A small GAN, trained from scratch.
Training: 14300 steps, batches of 64.
Rows from block 2 of the discriminator of a small GAN, named by matrix and row number. Rows with one number belong to one channel. Each number is 500 + 40 x the weight over its row's rms, rounded and kept within 0 to 999. All counts start at 0. Numbers have three digits each.
After each channel's rows are labels from the 100 images, of 14976, where the channel reaches its highest value: "patch colour" is the nearest of a few named colours to the mean colour under the peak. Only what is clearly more common there than usual is listed. The data: crops of objects in photos (Visual Genome). In brackets: how many of the 100.
# convs0: first 3x3 conv (discriminator.blocks.2.convs.0.weight, 48x48x3x3, each kernel summed), inputs 0-47
# convs1: second 3x3 conv (discriminator.blocks.2.convs.1.weight, 48x48x3x3, transposed, each kernel summed), outputs 0-47

convs0.12:483487525520561530548518529551524559502515516551527539506504461547589508499549521590460534519519463546537531511489532559499595582468512531507529
convs1.12:533547529485543565489522537486477498468523464500482568552530484537517470539478566538530562535556499485512530437523560534561432503539586547504551
patch colour: white (31)

convs0.41:570541519518543558520514494511530540516486484538522555476531586538498535532491499509561531438560552417478571504593497485517531450528522519531490
convs1.41:502469488495551541551520474545558546538497472563523520547501534502582570418509491535498549555488560526482544506528509531600540534547484507527512
patch colour: black (60)

convs0.20:578532556507555522547524506521509490541495492517460542548538511520494504490470558541544579566533572525546549471522543527557464539502551584514516
convs1.20:472492477547550534556536481545540589556515532534558521572539570525500544518567523512546503475512585515518471559488510473517548493519510565523502
patch colour: grey (59)

convs0.0:559545540558532546539514522507508531517533526541476508507537541517550512509532497544567524503506517561512526571488575534561559539514600516539560
convs1.0:485518472553531537543512560525533563488539567495477550533483520557500485562568536490529509526507520563542492536542541524509500536420538568445570
patch colour: black (47)

convs0.30:484536493554528542556520502522576532488558574524462519526520511536519559580511553533559516556520582552585516520516497516522548533502523505507536
convs1.30:530549542531507471458571539481508563582549577517527539491487506533505531559571495521499486529537568585495499554524513539543543517490504474470553
patch colour: brown (61)

convs0.11:542542524545569546516513495536466542537499547510544567521543535555531555527477554548535529494544506458506523538589522516557498476534565578497511
convs1.11:526507533470486518514525502499571507526497472547585483558504555500569552506495513506473557535536533462452534540468540509587566515576449480569503
patch colour: red (35)

convs0.21:561547520526542512507556521506531521521525539503535551540542568506518571545503536524554524493565525402492521543573502497567540466542496536552522
convs1.21:515515549475543500545521492487579490539502471559543504446492518506570538467514470530507577543498525499475570500525554580553568517556507427532476
patch colour: red (27)

convs0.16:561502548562499528513524563526503502530502462498489492514536514512517515527486530537554528555510523520508531507500589565549467555484622547537580
convs1.16:447518490560500562551494510552546558501485513504485532546513538525472491542548562484539463530465511511555460516543561499458533539422555585457545
patch colour: black (59)

convs0.47:548521568507530527510545551522553544575561508538537489525548518527518542501565566511537534481541545496455511524567482528482543506567547553563499
convs1.47:511479500505526526549504492475570516541445451524550548505498481488552529461472501554514611526510508472519599488562508516547547545581527463526484
patch colour: grey (59)

convs0.42:579534540520511493499530530553576511538508501518548561554517587508492542539499520516573520528543564515511533524553519526548508506549569551555521
convs1.42:438443491513539491516563502529566537564530546544546519484508545500527535489555471516514592506492541552504580566525513508499583523544496457528493
patch colour: brown (71)

convs0.38:557528564508518520540510564554561531542508491533508529518552537540537547523516523518561533524536548531523545523523546587537509524525574528545571
convs1.38:466485507539523517498559509541580569510544548501539493540505532545519463561582535493531528522505485553575523528517531498511582584485501561502534
patch colour: black (38)

convs0.5:517493529499555563575519538532516543580519501566541515497530488522588543494552519576465539484514504514522537489496503547481583541554499529565520
convs1.5:561521510478536557504512555508525478478540454518509574542531453560526501553501547560491553497542509528551521438505522515545440549569563526536558
patch colour: pink (44); white (27)