Rows from block 5 of the discriminator, named by matrix and row number. Rows with one number belong to one channel. Each number is 500 + 40 x the weight over the matrix's rms, rounded and kept within 0 to 999. All counts start at 0. Numbers have three digits each.
# convs0: first 3x3 conv (discriminator.blocks.5.convs.0.weight, 96x96x3x3), inputs 90-95, a 3x3 kernel for each
# convs1: second 3x3 conv (discriminator.blocks.5.convs.1.weight, 96x96x3x3, transposed), outputs 90-95, a 3x3 kernel for each
convs0.0:541538545551529532564580553501532523503520504540565552529548555523516514535543534537549554533533529562532540468499497493533513522526517563535560547527531556521526
convs1.0:563574571519522512528542526496517520471479471523551533524553536458438422523553539506481468514535527516506503524522526524527537514523510518487460550562559485469470
convs0.1:502519514533514505541522520504501495512480491535515498531549572567545526512533544542543547508549552508555556523503497528521507535527502541566553508565538536547552
convs1.1:507492506531507519532518512522519534540534552553560561491466481489477481531550564536564569525548540479486484548538511515506483490485477544587583553575571506506498
convs0.2:541526539526526537530526522534533540537532499545549529550555552526508540503500503540547539524545530550544551573590592570582572543540538536522529500530498550543547
convs1.2:522526526487491500529541532503515504482497497512535530461480477451465453480505521521549543538570563528536532530534530534545532529533518520551543545569549525537512
convs0.3:494520533508529528516500525549548550532559552512500513533511509558568587534518516501501522535502508496503525580575557576567546532553556485513504520526545481481489
convs1.3:509521520508521522505504506533546534530550545480471465510505492548574585446427428461475462480465444533527511524535521495503501510523528478468461490470429561546516
convs0.4:537550556545539543518533538535537526534552573527495523525502505550587564528512496497520556524538545506505523535539539510530504538558560498503536519541550497512541
convs1.4:514510514526537527518501497545546521545560544465462452502504472563586587445408408486487488461438430543538525523541524466468451533543530502508501498460456554542533
convs0.5:533518538544569556529529534573562553562583558525524523553537525538573553502510488524544556523526522521553568559540534561531538536542559496525518519542545541535533
convs1.5:555551557521521527543534514564554548521548546511512499516516499524584582444449425496514531504498501521535552530545527488483469551550552518539545525504487562570587
convs0.6:541546535520551547542541566535526538523532521526514516500498526511496495507493479548506502538534522526537522558572561530559577526549568525489505528523541511517513
convs1.6:514526515514524509529542515510526510532550534557578558513531503528544516546560540521500512524518526511510524479506487519535513534546522509507525509512530504508530
convs0.7:506540523524519526562584576509559518519478459565599577501525515484435423586586586541522533541568577498489491500478496539524505517536519564531554571584568502493488
convs1.7:539532545483473499503518519506540545448437445569602599559611627422389381568622616503488458559576570494483468469465460523533540486493481527496456584604600452441415
convs0.8:531540517515506535537542529509517501491506492549519512558562548534523505546564554526514531501517526493489491556546534546566547540547557554528518517513520506501516
convs1.8:522528514497516508512523506494509497498510489531542527529569565474467454506531538501479478528519506482463468518514518502505503513515510483470474493494496465441448
convs0.9:532547541537514527531557553499496530511495483540565565569552566514509511548569562520499491488487467540533506537538533555551551551521528532504503497497488534547526
convs1.9:570575572511514509521530527500520512443441436518537533535582572436417420475514517415379376524512493516478467550542528538557551547539526428382369515507492469423420
convs0.10:510497508490495497497504530542520523517539517487509516541520515546555561517503515463468477514507515480498493538513513536527531536546560463477471517529513505517488
convs1.10:514516507505506502485489481512522522497511502439437425491481474517531540444423428506499484490474455533513487531534533521528528495507508494479451471451436559534505
convs0.11:522542553509516521520541516543514538469480483478477478569558551534524518533518486527545542534530520543570571538562551540546516513511517525528550512524512558562579
convs1.11:515507515545531527561535527550521519572555553552513506474437424528521520542520496537548558485485492475494502522507481495479455529511503544569579499506509504529533
convs0.12:548554548577551528554575554511536539546498502550593561556563572509501497556555571524520509474501495485485462531532562565564560566555542495519500485494473501482485
convs1.12:519524514496496498507514504538539520473458439504505491588624619485455429551579571499469455546530515509485470532522515524525533512513497487460445553542531491457441
convs0.13:514517510521523528514504519530544506498508496535535531530536520541529536520540520533540530518571550532553524523514524539558521542544540532543533535546549550567540
convs1.13:541523545519504526562548556506506517485493505567570572479487496463464476486514531531570567557592591514535526520516516542528528516509503562593588594620610538553534
convs0.14:558567557530539538546536531561552564534498515511510524572568597558545563535530549540537530525506510517490509558574566561542568538535552534496517503467486525506512
convs1.14:541533535530522521525511501578567566533522520500491486511528519495503494484478482470460443509497477486485471560564560522537534527541549485483461499486461483497481
convs0.15:493507520534530534534532529513524490510482482561553538529558559530537532542543526545544558540533539520522545574575553556536534546544542533528552538553524505506543
convs1.15:537526517499497510527522515524520500528533523554566550421438445498513499527544564559576574524540538480486500550552535520516503502493490579595594549565557503495487
convs0.16:548509515508506532524527530535506525481474492489492520542528555547517533519517527527542539523529541538542537550527536528541526542507544500500511516516519530523519
convs1.16:560540525541522498522500479559550532517498470506471445574543517539488449604559530509504519504497518474482496494506492494511499474494488519527533514505525496501519
convs0.17:547576534556566563548532545548560532548601585526523522518467446525555560529491484517530531513510478548568563507501483506519499542567532500537516538549528570561560
convs1.17:531530529530546533497492486566573551518553550390410414534549516578632639401404386523536546491462455573588586532545528428434440552567558523543539511470444617614616
convs0.18:489529527469473462496512494497520512466457477530565547468520515512496504555569545541527542561582577518516510518504512508504498502519501560544560570578545541508505
convs1.18:529530537508501503516543544494542538506533506586623611507565575418416404590613611521521506555576575500517521493505498524531536497517495556543524554574574483485474
convs0.19:521498508523521529538521529470471473502513519493532533524538530570549535526522526525548520521554539525545552551559540558541550552540540507542526531539535546557537
convs1.19:555545511472436419515492461567563562444420398539511495588569562481475456501483476496492506518527529506522529485480451506488462492486448533535541554570574521527539
convs0.20:501527528507531527514531505503523513541498521560567564475525516516500483501551515546522531548581561501471498500514510530526534565544526556534542555557580478475484
convs1.20:523526540484483490536556539527541529496517501616629619537553550479472441574588583544530543563566565477471476522526533533546544502504497574556559562565575475464459
convs0.21:500496494517504498518514519517510521550502518536551519512550519542521486530525522529536541566563574548546520547532523569537548548538531536521545519563556514532508
convs1.21:513513526493505531525528523515519513493504514551560555501521528499508506530564574556582574549568570487497499531532518519523518490493490576593580565583576500499490
convs0.22:554535544527522532540528533550542515533533519521518492575532541502541534548508502477509523501481507487500535516507521534509503563548536491509506512490497515519547
convs1.22:498507506552554551551555553551567564569595590515520518503500483588595580511510511571577575487497487503514516532542527492487476592602589547564562483470451517520509
convs0.23:535543547520538544534529554539509544491475500495485476527528529530495512515479499509514502507497509522533520561523551545551552529548518478476497495506513517521540
convs1.23:521508508516504499498495499506503497525513491518498490546512498538492478590553536533541535504515513513517517479483490476489511480500509520530532482499508488503509
convs0.24:538515548521526559521518528556529536512526524481504521561560571563565578527505515517516520514507514539549536526528531524515553493495533505488507514516521555522542
convs1.24:572568557549537525547529502577574557540539519535521495538538511542547517511488461489502511496486504489499516531526522531525518516518513489489487487476494508514526
convs0.25:540553557520524520506512545567533554495481500515521519556561553503509528511486500519536555518542542550560576548549537548534528530504528524533571510525537515535555
convs1.25:513498505532518520526505497528518527546536539546517508517499496532527518524510509546554541539539524514521508540539521515508487516507487549560552543541528518528518
convs0.26:563577536536557549518531499552538545540576575501497491498477459525557565518494471479485492503487501509544550544536516515521523546540556462497522492480499519551553
convs1.26:530525514538538534517515504557554535529550553470474465520498478581605614415394380511521520486465448598594570543560555490497490567578581525513514485444422608595574
convs0.27:515515499538546535551539524511505487521509512541538517545541567532514542538545560570563544536561559477511503549534538556538538553544519562538566552538544493495530
convs1.27:535545554514510519534529521523525529507503496594590578524542537502489460574579573512522521528526539443449455527530500513515499499492460532549541549562576463466476
convs0.28:399408422429424426404384363445465448516506469453457448354382377451433413449444439462446445491488463448431423397389382407394400390368377475476487510506495458441418
convs1.28:496500500495495499497492503501504503501500503505508501504503496504496492503496494496500497490494498487497489497500500493499497498492499508501498504502503501505501
convs0.29:535516557512520527549540546508494512512530520534532538533546555550545529531531535530494495527491518559524542533512530540548528551537542526499495500474484551539509
convs1.29:543544542515522514519527523469478465436438442503516515559564550481481456517528527444425421490489481471466460495489488514513506514505500445430417483486484445438443
convs0.30:525523542539526530535537527539536517527501499524503526554577573536523536527535536549507516507506535536530528551548539540560532555545539558516509525497513542514529
convs1.30:494508506496510510516526523496517495491514502544556549510529516464486491526555561509514501500507497477469453527541538535545532524524521535526507504509494507478457
convs0.31:569577558505541545526508507505512516519557555484471475485462463518538550578529531503526531490486473530543546532514521485491497547528550521540571495501500526538530
convs1.31:534535530541536537558544533544540532519530536479473460499478465555577589453424392530539539482467444551564557482497488442448451534553555523538526501483453575581579
convs0.32:524541538536521538518518515518530557512543518515527537537548555544522542508539517512498487526536515530538530550569552542555546564553545489525492496536521558557538
convs1.32:530526514514527511543548528527530477507520480571578542509515485454481451506520503511535533553563570528545565537546519561565535571577545522543542557562563517527525
convs0.33:535529539524530526533507516538549543535521520559563544538544562531524507558583577511515492490507513507531537552542544536550536577551531532510492514511486518528521
convs1.33:548546543529526518522523524474485479444446439495506502537570575440428438496525533458440428563553526534517497541531530535532530554555544476450430549546519501488466
convs0.34:542551539514532536524527550519522543521513541535526554523526505544555536508513526501495502527524515530555534538566557555544534519505506512494510522512515534519536
convs1.34:552548545543529523482487492567570560506490484470460471569558550565545523494464460454439424504492480536528508506514502505515511531543540450434420487479477523517500
convs0.35:555555541546545546514545515523533507567568552524520522543527532546559559521514520507521537515515542583575565538537519534516514537526534518528516520509541557581563
convs1.35:527533526532534529548546531569548537517528522489477468508499476474512517428414402510522531531521513542553566528540537466456470545553555502529531547535528576582587
convs0.36:550541564519546545506539554516545569480519533512493519561542538527509507507477490518490497531533515559537531547556564537554563510544541522479479539505510513523498
convs1.36:525547516520549511532554517512530506531533514545560542513518495533534508549546529524514519514510522508506517475504486501520511496524500516516516504502514507511513
convs0.37:487523525490516516512527550521542548477486488516497535527563571519530508487472493547514524535538518567549545510515534519516547525511535540515492534520517545567523
convs1.37:488487478509530531539551535488499477534555550548568552500493460574565532600621600584580585519532545476478493472505495484506491492518510574579586505519532473467484
convs0.38:508530542535554533560554547481513524536551538569602592564557573481474473561590580529505506503485492544510502477476478498512514530531510526515523512498501534530510
convs1.38:565572558533530517526526513520549542423420403485502500579620630430411407477515524453415402520529515495480468530520514525524531527529514449405380537534531465443431
convs0.39:532536535530520519514532519534553544516529535531508501540538545522530538499493492534541536505528545537539534554548538548551532533533539506524544532509524550528559
convs1.39:546521498525495476508488466554525513541504494551518492571542523558525510575543512528540530527528532505514514531515495532516499537528506533535547535534536521522525
convs0.40:536540532537537557525537537542541536536541538541526509523542557513527525508528517514515525520541505561555541523532522517523537514511517507509513519505527547541562
convs1.40:505523505518533518552560540514525499530543532553580557446464452492520507505545533533556562510527535487503519523535516529535506561564549552572571541560555508519517
convs0.41:531552555538524537534550544553548564542531556514529550531534527539511540551558571514533534519506527540509511485480508514503506518511514514514536529537517523526509
convs1.41:568568578550548549510506506564570580509496503501509517561556549513500489490481469478473455494502495508518511494498508540540555536544558461457434497506494489500495
convs0.42:546549545540538534545535549543544531542516536501507504527526532525520509505501512522496482542506513544531514524538551530526548515532529515475498520506514531532516
convs1.42:528527528516511510510508502501506502508505496529526520595583558565544518529518503458458447490487483504513494516533529509519525546552545458452445465466456471477465
convs0.43:550537538548555538541527521528501488559561560490485461505455456558584578528486505534586582503507508532554539545537524515521511517499515532578586511511516504539544
convs1.43:540534550525518539545520528532522518491515521483464458450433429552604617402371373542581585483495476539566567507508505491475480563553560557606600510513480596620621
convs0.44:510502498545509539523542535521527509538542508565547555527526550530525534512501506529543565523515530555552558528497500523517529527520519516517550531520511527531544
convs1.44:539538539547544543549538533563555563513514528486478487551547535502503500519521506504525528503530529495515517521516516507506502521521532519546541526538535505525528
convs0.45:522521540539537511543546516517529556537559537522517526514504505560568562533535526504474468534528514522528535486517516525530499506511537512471468530535526532518515
convs1.45:564572557541542536503512506523538527487512509436439454493507511507535527424421427423416409511471458541523504543567560512520526493512518452436420524487465559538517
convs0.46:549559542525551537545525537552523547510495519524511499568573552536536546508533554539538519521530513544529534557504525533527544536524514526530556508514509519502535
convs1.46:526528529526523529523528527491510527485482487505513524535551557490473471515518519510507483512515500519514504479495490505520518515543533510512489525523503511508481
convs0.47:515511528515524523507521512527525536490473505503503513552583571532524524511505528524525536541571557547570567493491513524510529509498515530556552538569530537575552
convs1.47:484481476513522518521518504454450441519513518541538523477460451503504495570575553585601595524550547482502513514521522504513505490500517599615622540565557511514530
convs0.48:517507497527531534546547525534516523543518516560558565549531533536541529490525524497487517521518513549536521507507492534501530514521512486469478509522502563538520
convs1.48:579563541527516493525510489547552540465461443461468447546563540483486480435449437457436447505482492536519530506491476520516496533537515489449443539507518535518524
convs0.49:500526537492511513489525547495515529507483503486484518512499515512501499525516540549542531542537536499496490522496537486496500525531528522514499534551543500501481
convs1.49:476473476481479483508507501512504503508490482577567552575569554524487463618597578500504488550568563475498501446467458511516521502520506509515513540555566470490493
convs0.50:507527526510504515510515543524519550514515515523518513587566575527538553518537515506505522513502530546545548540572563546573556560553557508490481500472478512505519
convs1.50:515532523509528523509529530466488489487509508498533522515555539496522516509540538503470484517494514522492508515516516495506498491486478501468475513491508522487503
convs0.51:513529527515513515502515502539559548546522531510530526585567576565561535509531506518510506539503535549542552550564546518538547533522526513514505516485522544520544
convs1.51:518517507526518510531529511533525497492476466494492481522520515443452450419425425486474479498501505514519527522528531504502506522526521497496490519524520534531532
convs0.52:535522553557535561563554564527527508519487504511538538555539564521485478529539536517486476552515522530488499481495494515511532522522531504490511540512523543497510
convs1.52:550557545550545552539543538511529535491495496521534535567574561500479473553571565508480452531522518509495497500518523530555554536541538479451435511505500476457447
convs0.53:521508535543528534545557541516530512486498493543507511547559548529523526495495485539529559541545541526526549564559550526511508507495487537542536552551539505544534
convs1.53:503503501525533538529532519497483484549545551540543534458443437505506508548567563562582590492496501452462474524532500505499479476484468569593600511528521486488491
convs0.54:512492515525535533513519503472494504499521488511502504508516538493471448556571562520549539546550547466480484536525502513528507530542525530533518534556548475466475
convs1.54:529497513530500502519500504502496510483442441538521519560551569491433428586571585553560538562576553491508492496488483519520530470478472508525491529544534458476447
convs0.55:557533559530509545509518508525526519504541541486460486503484474536542562551529517539538532494480480519535532545524516505492519522515511526520524505502506507482489
convs1.55:522540543492500513477474477523540542528538543476474473489474462588603615456429399505509515451444441553555559481506510448473479509528547498514508467465450559567564
convs0.56:551543544529506528544514516569542544543514503492482485563511528545559532495500517524529531515502491501528545577583573563534517555541530520558544504503512514507542
convs1.56:517498505513501512519501483592565560567545547533495465567530528570586588509469458530540513513520477538551534517521496500504476539541534540548528515508478551563561
convs0.57:519521525540532531534547538536515542527510519527500510556548552535525542509516514490480506521488489544540515502514513499512525515522535511496497509514507551527525
convs1.57:554558557547556547525526521514526520495502512494506513526512506526515504511506506494480478493489487517523510509518526501520530519532547462463452493486480514512505
convs0.58:533553533497534533512505506499510495498480504525534503473503499550509543526538532534526536514526511524506531573548562546555547561576547540545555513515522548512529
convs1.58:516532554510512533532561567502542548514543542576604603469510519435441429538556544504498485534547550541548544465483463514535518495515496532519505530555551514514507
convs0.59:534549540536540558549550541538541563511531539516534516513501511540519542524524510534503512503515530496519526519489486528502499530488506496516506511513493502506497
convs1.59:542543537519507516474484487483504514435441445419425431487503505476473469450459454492489465512499488552545523504507508516521545550569576499485452525502484524518495
convs0.60:413447419445427420421391393441469438504509498466442446366374357437427424433458420460459449497498470429427424402412389404410404378396373474482483523503487448457447
convs1.60:499504504498496497506503506497496499502496495496495499495500498495491496496491497512512505511510506505507503501509504504506507508500502494492503505495498503499496
convs0.61:521537508523548554549535524548527520519526531511523523579546565511529555531544540514520532523530511509505524494481487500496512506507513511513520532531516496532513
convs1.61:533530503531532517533535503524548523540563525506525479473509490555575559421457430517498493493475476522499524519514500501506486517514488508478480510474482532505524
convs0.62:516525530542560540540553553509511508511512517514549552567542576500503495541528547524500514520503508531540517504501512525511540531529526514489491491498501540538536
convs1.62:566565560550553536529532510546557539492485461494493470559577580486465467486497501474448438518518505478480480510503503524529532520515519464453441525536518480484481
convs0.63:527539549555558534533545567517517535499477508523545537535559556519525521542550546552552548515521532466473473545525523519533516576555586551562553545530525477471460
convs1.63:475457457459450456502497499444450441519524517582586580498490499471440425574577566571571547547547538452456459540544522540542534508505481555553530520528532430438434
convs0.64:500525527546571548534534521530551522517496505521528504524555522534512534511523493512513507549555539530521511553538573541573544552572546533539521538537550561526527
convs1.64:554558557504502506577605584511545528493521512588617597468504488493518504543565552528525541586584607515514529524530513560571549510518499558560575581593614514511525
convs0.65:517508505502523518513541547530499499499483519503524530579576575538521538498496512529534530518514530509513504508528545524524527525554538527499487509509530522494501
convs1.65:517522530524526531486491483522534539515525520491493485556560548546543523553554553520510509539528530460442454546541529497493487466472458509500502537524531470454472
convs0.66:542508535525495513500489524506505535505470509494473485543547554517513517489489483542542540519511506505523538517534514531528520513524549519507515508532520497530517
convs1.66:508493493524505500523502505472478473485470465498484470512454459525482480552516518549553550513535531514524520465494481493518502494514511543549559494514521504504519
convs0.67:524535542525520551521512535523541553538545558537550543527503527570583578547520545498495504525502499537527535510516524542544521540508517511510502520514522533547527
convs1.67:561546546531518511503499493553568558485485488468470469566573569535525523452443450449448442519522518562563554533538533510522517549569561437428408514509499536527514
convs0.68:527507507518512495521514493499537512516508505504513491496527511531506508541530515534545561551568548554550545553541522534514529528530542516549543548568542554548568
convs1.68:544533533532516510545539532538528525505495486541545531465467468467477462482503496504548555521570587509543545513495480527511492492472458526571575563599610532555556
convs0.69:558543546535531555523546533549551536509507516492495517557538544522528543512518496547553555533532552518544527537534513539525530534521508533537530487498502501519501
convs1.69:507503513461457466479481489505532540469491517477489492563555553545550569484476468454467447502505488534555540462489479475490483530561548458471445496500481512529518
convs0.70:553563556537563540514536500538538518582584595522510498468444426550582597512512507483490515484472473540561547503532531510528515545552558499497536502520517552545558
convs1.70:544532515526536523521509496536534499521555543432436416482488452576634642363364353512517538502461463590582587563564557473473470543551554517518526492445434633614606
convs0.71:544571549549545551525534514564523521554589556502476481497477454540578589560518513518552548502492487493503508519520528495503511528545521502537525538520514488511508
convs1.71:546540530532533532519510501539543523513539529480488470478482454577618635409400396510527524473454432565573570539542524508510495551561563511520520492468446593594589
convs0.72:534508517516512491514528491505516520525493486536550517500511532561551540560570552515507521509528530513527518548523514567538534572550543552520520504509515533533551
convs1.72:560551565503505512550562570508534542506534531579600601485520537380383392493522535514521522551572572513525526508516515539544540538545533576568557568587590522525504
convs0.73:538542527536534537533539530552547559572559573512509510541515529542556565518505504526554548507518554573565568514543535515498516526521532535558551534532544568587591
convs1.73:559560555549542538553543527581586579519530518502495497540528513493506505474452439521531542510493500507527532488486497481492507520543561518524530535516509555563567
convs0.74:511523505485505523528507556509515528490486530510494538512498503513487474521535547549538519547536531541516496511512525503528524521515548550527527526510506520496501
convs1.74:485487493492495500485509510482498502505513508525540538535555553522519506608621608534519501538538528513512512475497494513540542498525525525516496519520513499484482
convs0.75:498490504508530516508521502510521509517517512510528509513554553520509489531536520509526531568587563502517525497485474516522516506535530530541532555572556525519537
convs1.75:530515515486496506564563547524527505526534515606613593514528525518518499569585598540551562538544553467471476517533500528539520481487460553562570559567566471463457
convs0.76:545511527503501518510522520543507535502463495465444481509516487501499485505488496505530512501528514513541527516498512522513504527504514491499506481497511493514508
convs1.76:500476491479460468474450459491496493471454440445424420520499509499463481551526530510520510475488484478497489464480476489506514515530526502498497484492483489500487
convs0.77:524506520517501538504486527529506536503503528491484498560532546543531533506503490535503495501495500528534521531513530521509560507504533522505505512510488527511525
convs1.77:518528542518535539502505521506522537502525537503507529561525505525517500517501499512514505501505493522539518493522527478506514504536532488500492488485473511527506
convs0.78:562539534542568552540534529569546519552572576495510479513502486550581572522514511524556539536537503535543553516538537542528529533517512540541566549521519530531514
convs1.78:567558553540538529560539524541532520525540536493481459501494481554610616381367355517544549491484478553560565538542531502486485556557555537563561524500481610613617
convs0.79:549529528522517514525512534533539539527508513548539523571590583528526521520556554539512526524540544517528506576577574550541556545549542514522504490489523524489517
convs1.79:552552534529532529545542532536534517509501497507508491523563554469478475463493507487483469513507483481458456532536534517519516518514508508496468520515483491466459
convs0.80:534541520549516532517527511544564541549549525548560535553562529538527530541535540507523499538542521580580569550560568536568565522558551521506532529529514567579547
convs1.80:555559552527551542558573553533554510507532512547571549466489470435469448472513513551568575566576586550553563524532525522528516565553536570573567584588583557546551
convs0.81:577566538558561540542545553529514489529555549524506510448419388534581575510489494520507532468465463517504520582563541520514512530564549514526538487511510518498512
convs1.81:517521508529535536529512504537534515542556549485467453487474445591645664468438409528528527451431420547547534509530520458464457535536530545538545473446424586579569
convs0.82:533552552565555553598585586492498520487491493560573568516556553497459459531552573539530513541536516511512492526502526554559534566554547561528518537506518540498498
convs1.82:531533528542541541515527530496515527502496500548559557572600589465438432545569567505472450568571546484469457520525519539542534539539531494470438549545532431427412
convs0.83:477483494506499499541538521459471499514509503541548562470494522479465454549586565556579561540559564446484466530506514509523518553549543566566569548563572455477471
convs1.83:513484492544514512559550541527522524492453443616589574584602610470403381611596578530536514575585576466483475486479469562553543508516499541543515560569574448453446
convs0.84:543533546550545541547546551516523509523512535525556561547568548516510506515548553558504538517504496559514536537541543506546545507548547507481483491484480534504519
convs1.84:547542539534521521535527514537536529502507498474485467553570563487511493467494483461433426484462456453443443561569562528514521547537541473433436511485481482444453
convs0.85:533518504521543546534521531529499515542527520532525520547565538554539558491490493521516527505500510521540540509503500508512519495518521506537504511511491547528541
convs1.85:545553544510507501497492479546553543480492482495482482509493478517540533537512502518515520537531529515522532492495491503498508485495516520515507543531528565571569
convs0.86:542538550551565578545565553527523525498502537543520533552549552504510523492503489528511541529502507535533508568567578571580596558564569525496495506505507520523534
convs1.86:531539529533536529529531519538551536555561540563576566549566545552554544546559553496481494509494515502504524500516508512524518525530513468457466466468474472476493
convs0.87:481490506492491489542526543509528509503502498538534529525525537534496515506523493549532535542554532545527517520520542513517510517529531557552527547536524546526513
convs1.87:486493487497521517538561533482510490526552539570590569448458439532535513570598598600616626532548559453465478504520487501516482478489458607626632527543558469469484
convs0.88:547513498552555535539515527543530542546556563481492499557527531515554554522511511545545548524493497522506515506504515512525544529542537539523520512502512488491485
convs1.88:528540544535548549485495501559597580506560547470489483485507498549592587434435425494492484512464462536537535524539527470488494512526536522508499543496477574562559
convs0.89:543551540517532533529513535550524515508500518504477512587544532517514529508472459515504504532515511520538507559562554549537524549539547496493494529504487525517516
convs1.89:499508518532544539526524508541531529560559555550529534535502493549547538580556559507508516446448459469481492510521512507518515499521512503511514444444449467482491
convs0.90:550550554526537537512518525574559532506504511525522508559555556530531541555539540530521557512526549533521565594576576576543568549547546542524563532532524514539539
convs1.90:509491485497485478510488472504489477536502491534505485524502503530503508517510515558562543532540516510514498530534510518512498519527506548560539526531510508515501
convs0.91:532544516564553537515521513479478473565581579501500497428426406568605590548510511548543578483492490522541553512505501485479470494532517519552564529503508549569561
convs1.91:531531527519527534505506492532530508523555550422424415488486460588649666374356338545556558501468439584587577515532522456448452512521526555556560517471447625626623
convs0.92:574559530518547533536547540559539546522530523493508493591528534541537528525511502532540546507520509561581556540543556542520549512508507512530536484492486554539539
convs1.92:562555552547533537558543546552544542535526531504499502460462448535564563448440434549565574512513517507533538525514497506493483536532525558577590525527519559585591
convs0.93:516537520536546532524523503529529514494502535508495477537522518527556559513501520512515488517505528495495500508511511538516529521504528500492502544525535495473470
convs1.93:534552546534547538490510509545564560529547544479482487479496489552573567438428426491482462498481475541527516551561547529544527521544535472447431518481471545528515
convs0.94:504501521506498524530538530490508523513494494512537518526548548532511496523543531558527528530539562536500540555542553543536526530545548565518532559535560530506525
convs1.94:504511505514521519538548530452471464469487475517536523506567565502510497521553538523508502548543523493463475541540542523519511544531522561542523537525517472435438
convs0.95:516527500519534533529502523544542529502529531498488486568536535515541570514496519499509533512506509524541548528518522527500507521502539488496504520503500529539562
convs1.95:532535522536538524559555525515514487552566538480480468484485474563587573464465455538542534478478470526526516544554547513511498557564558577574565493483471572557542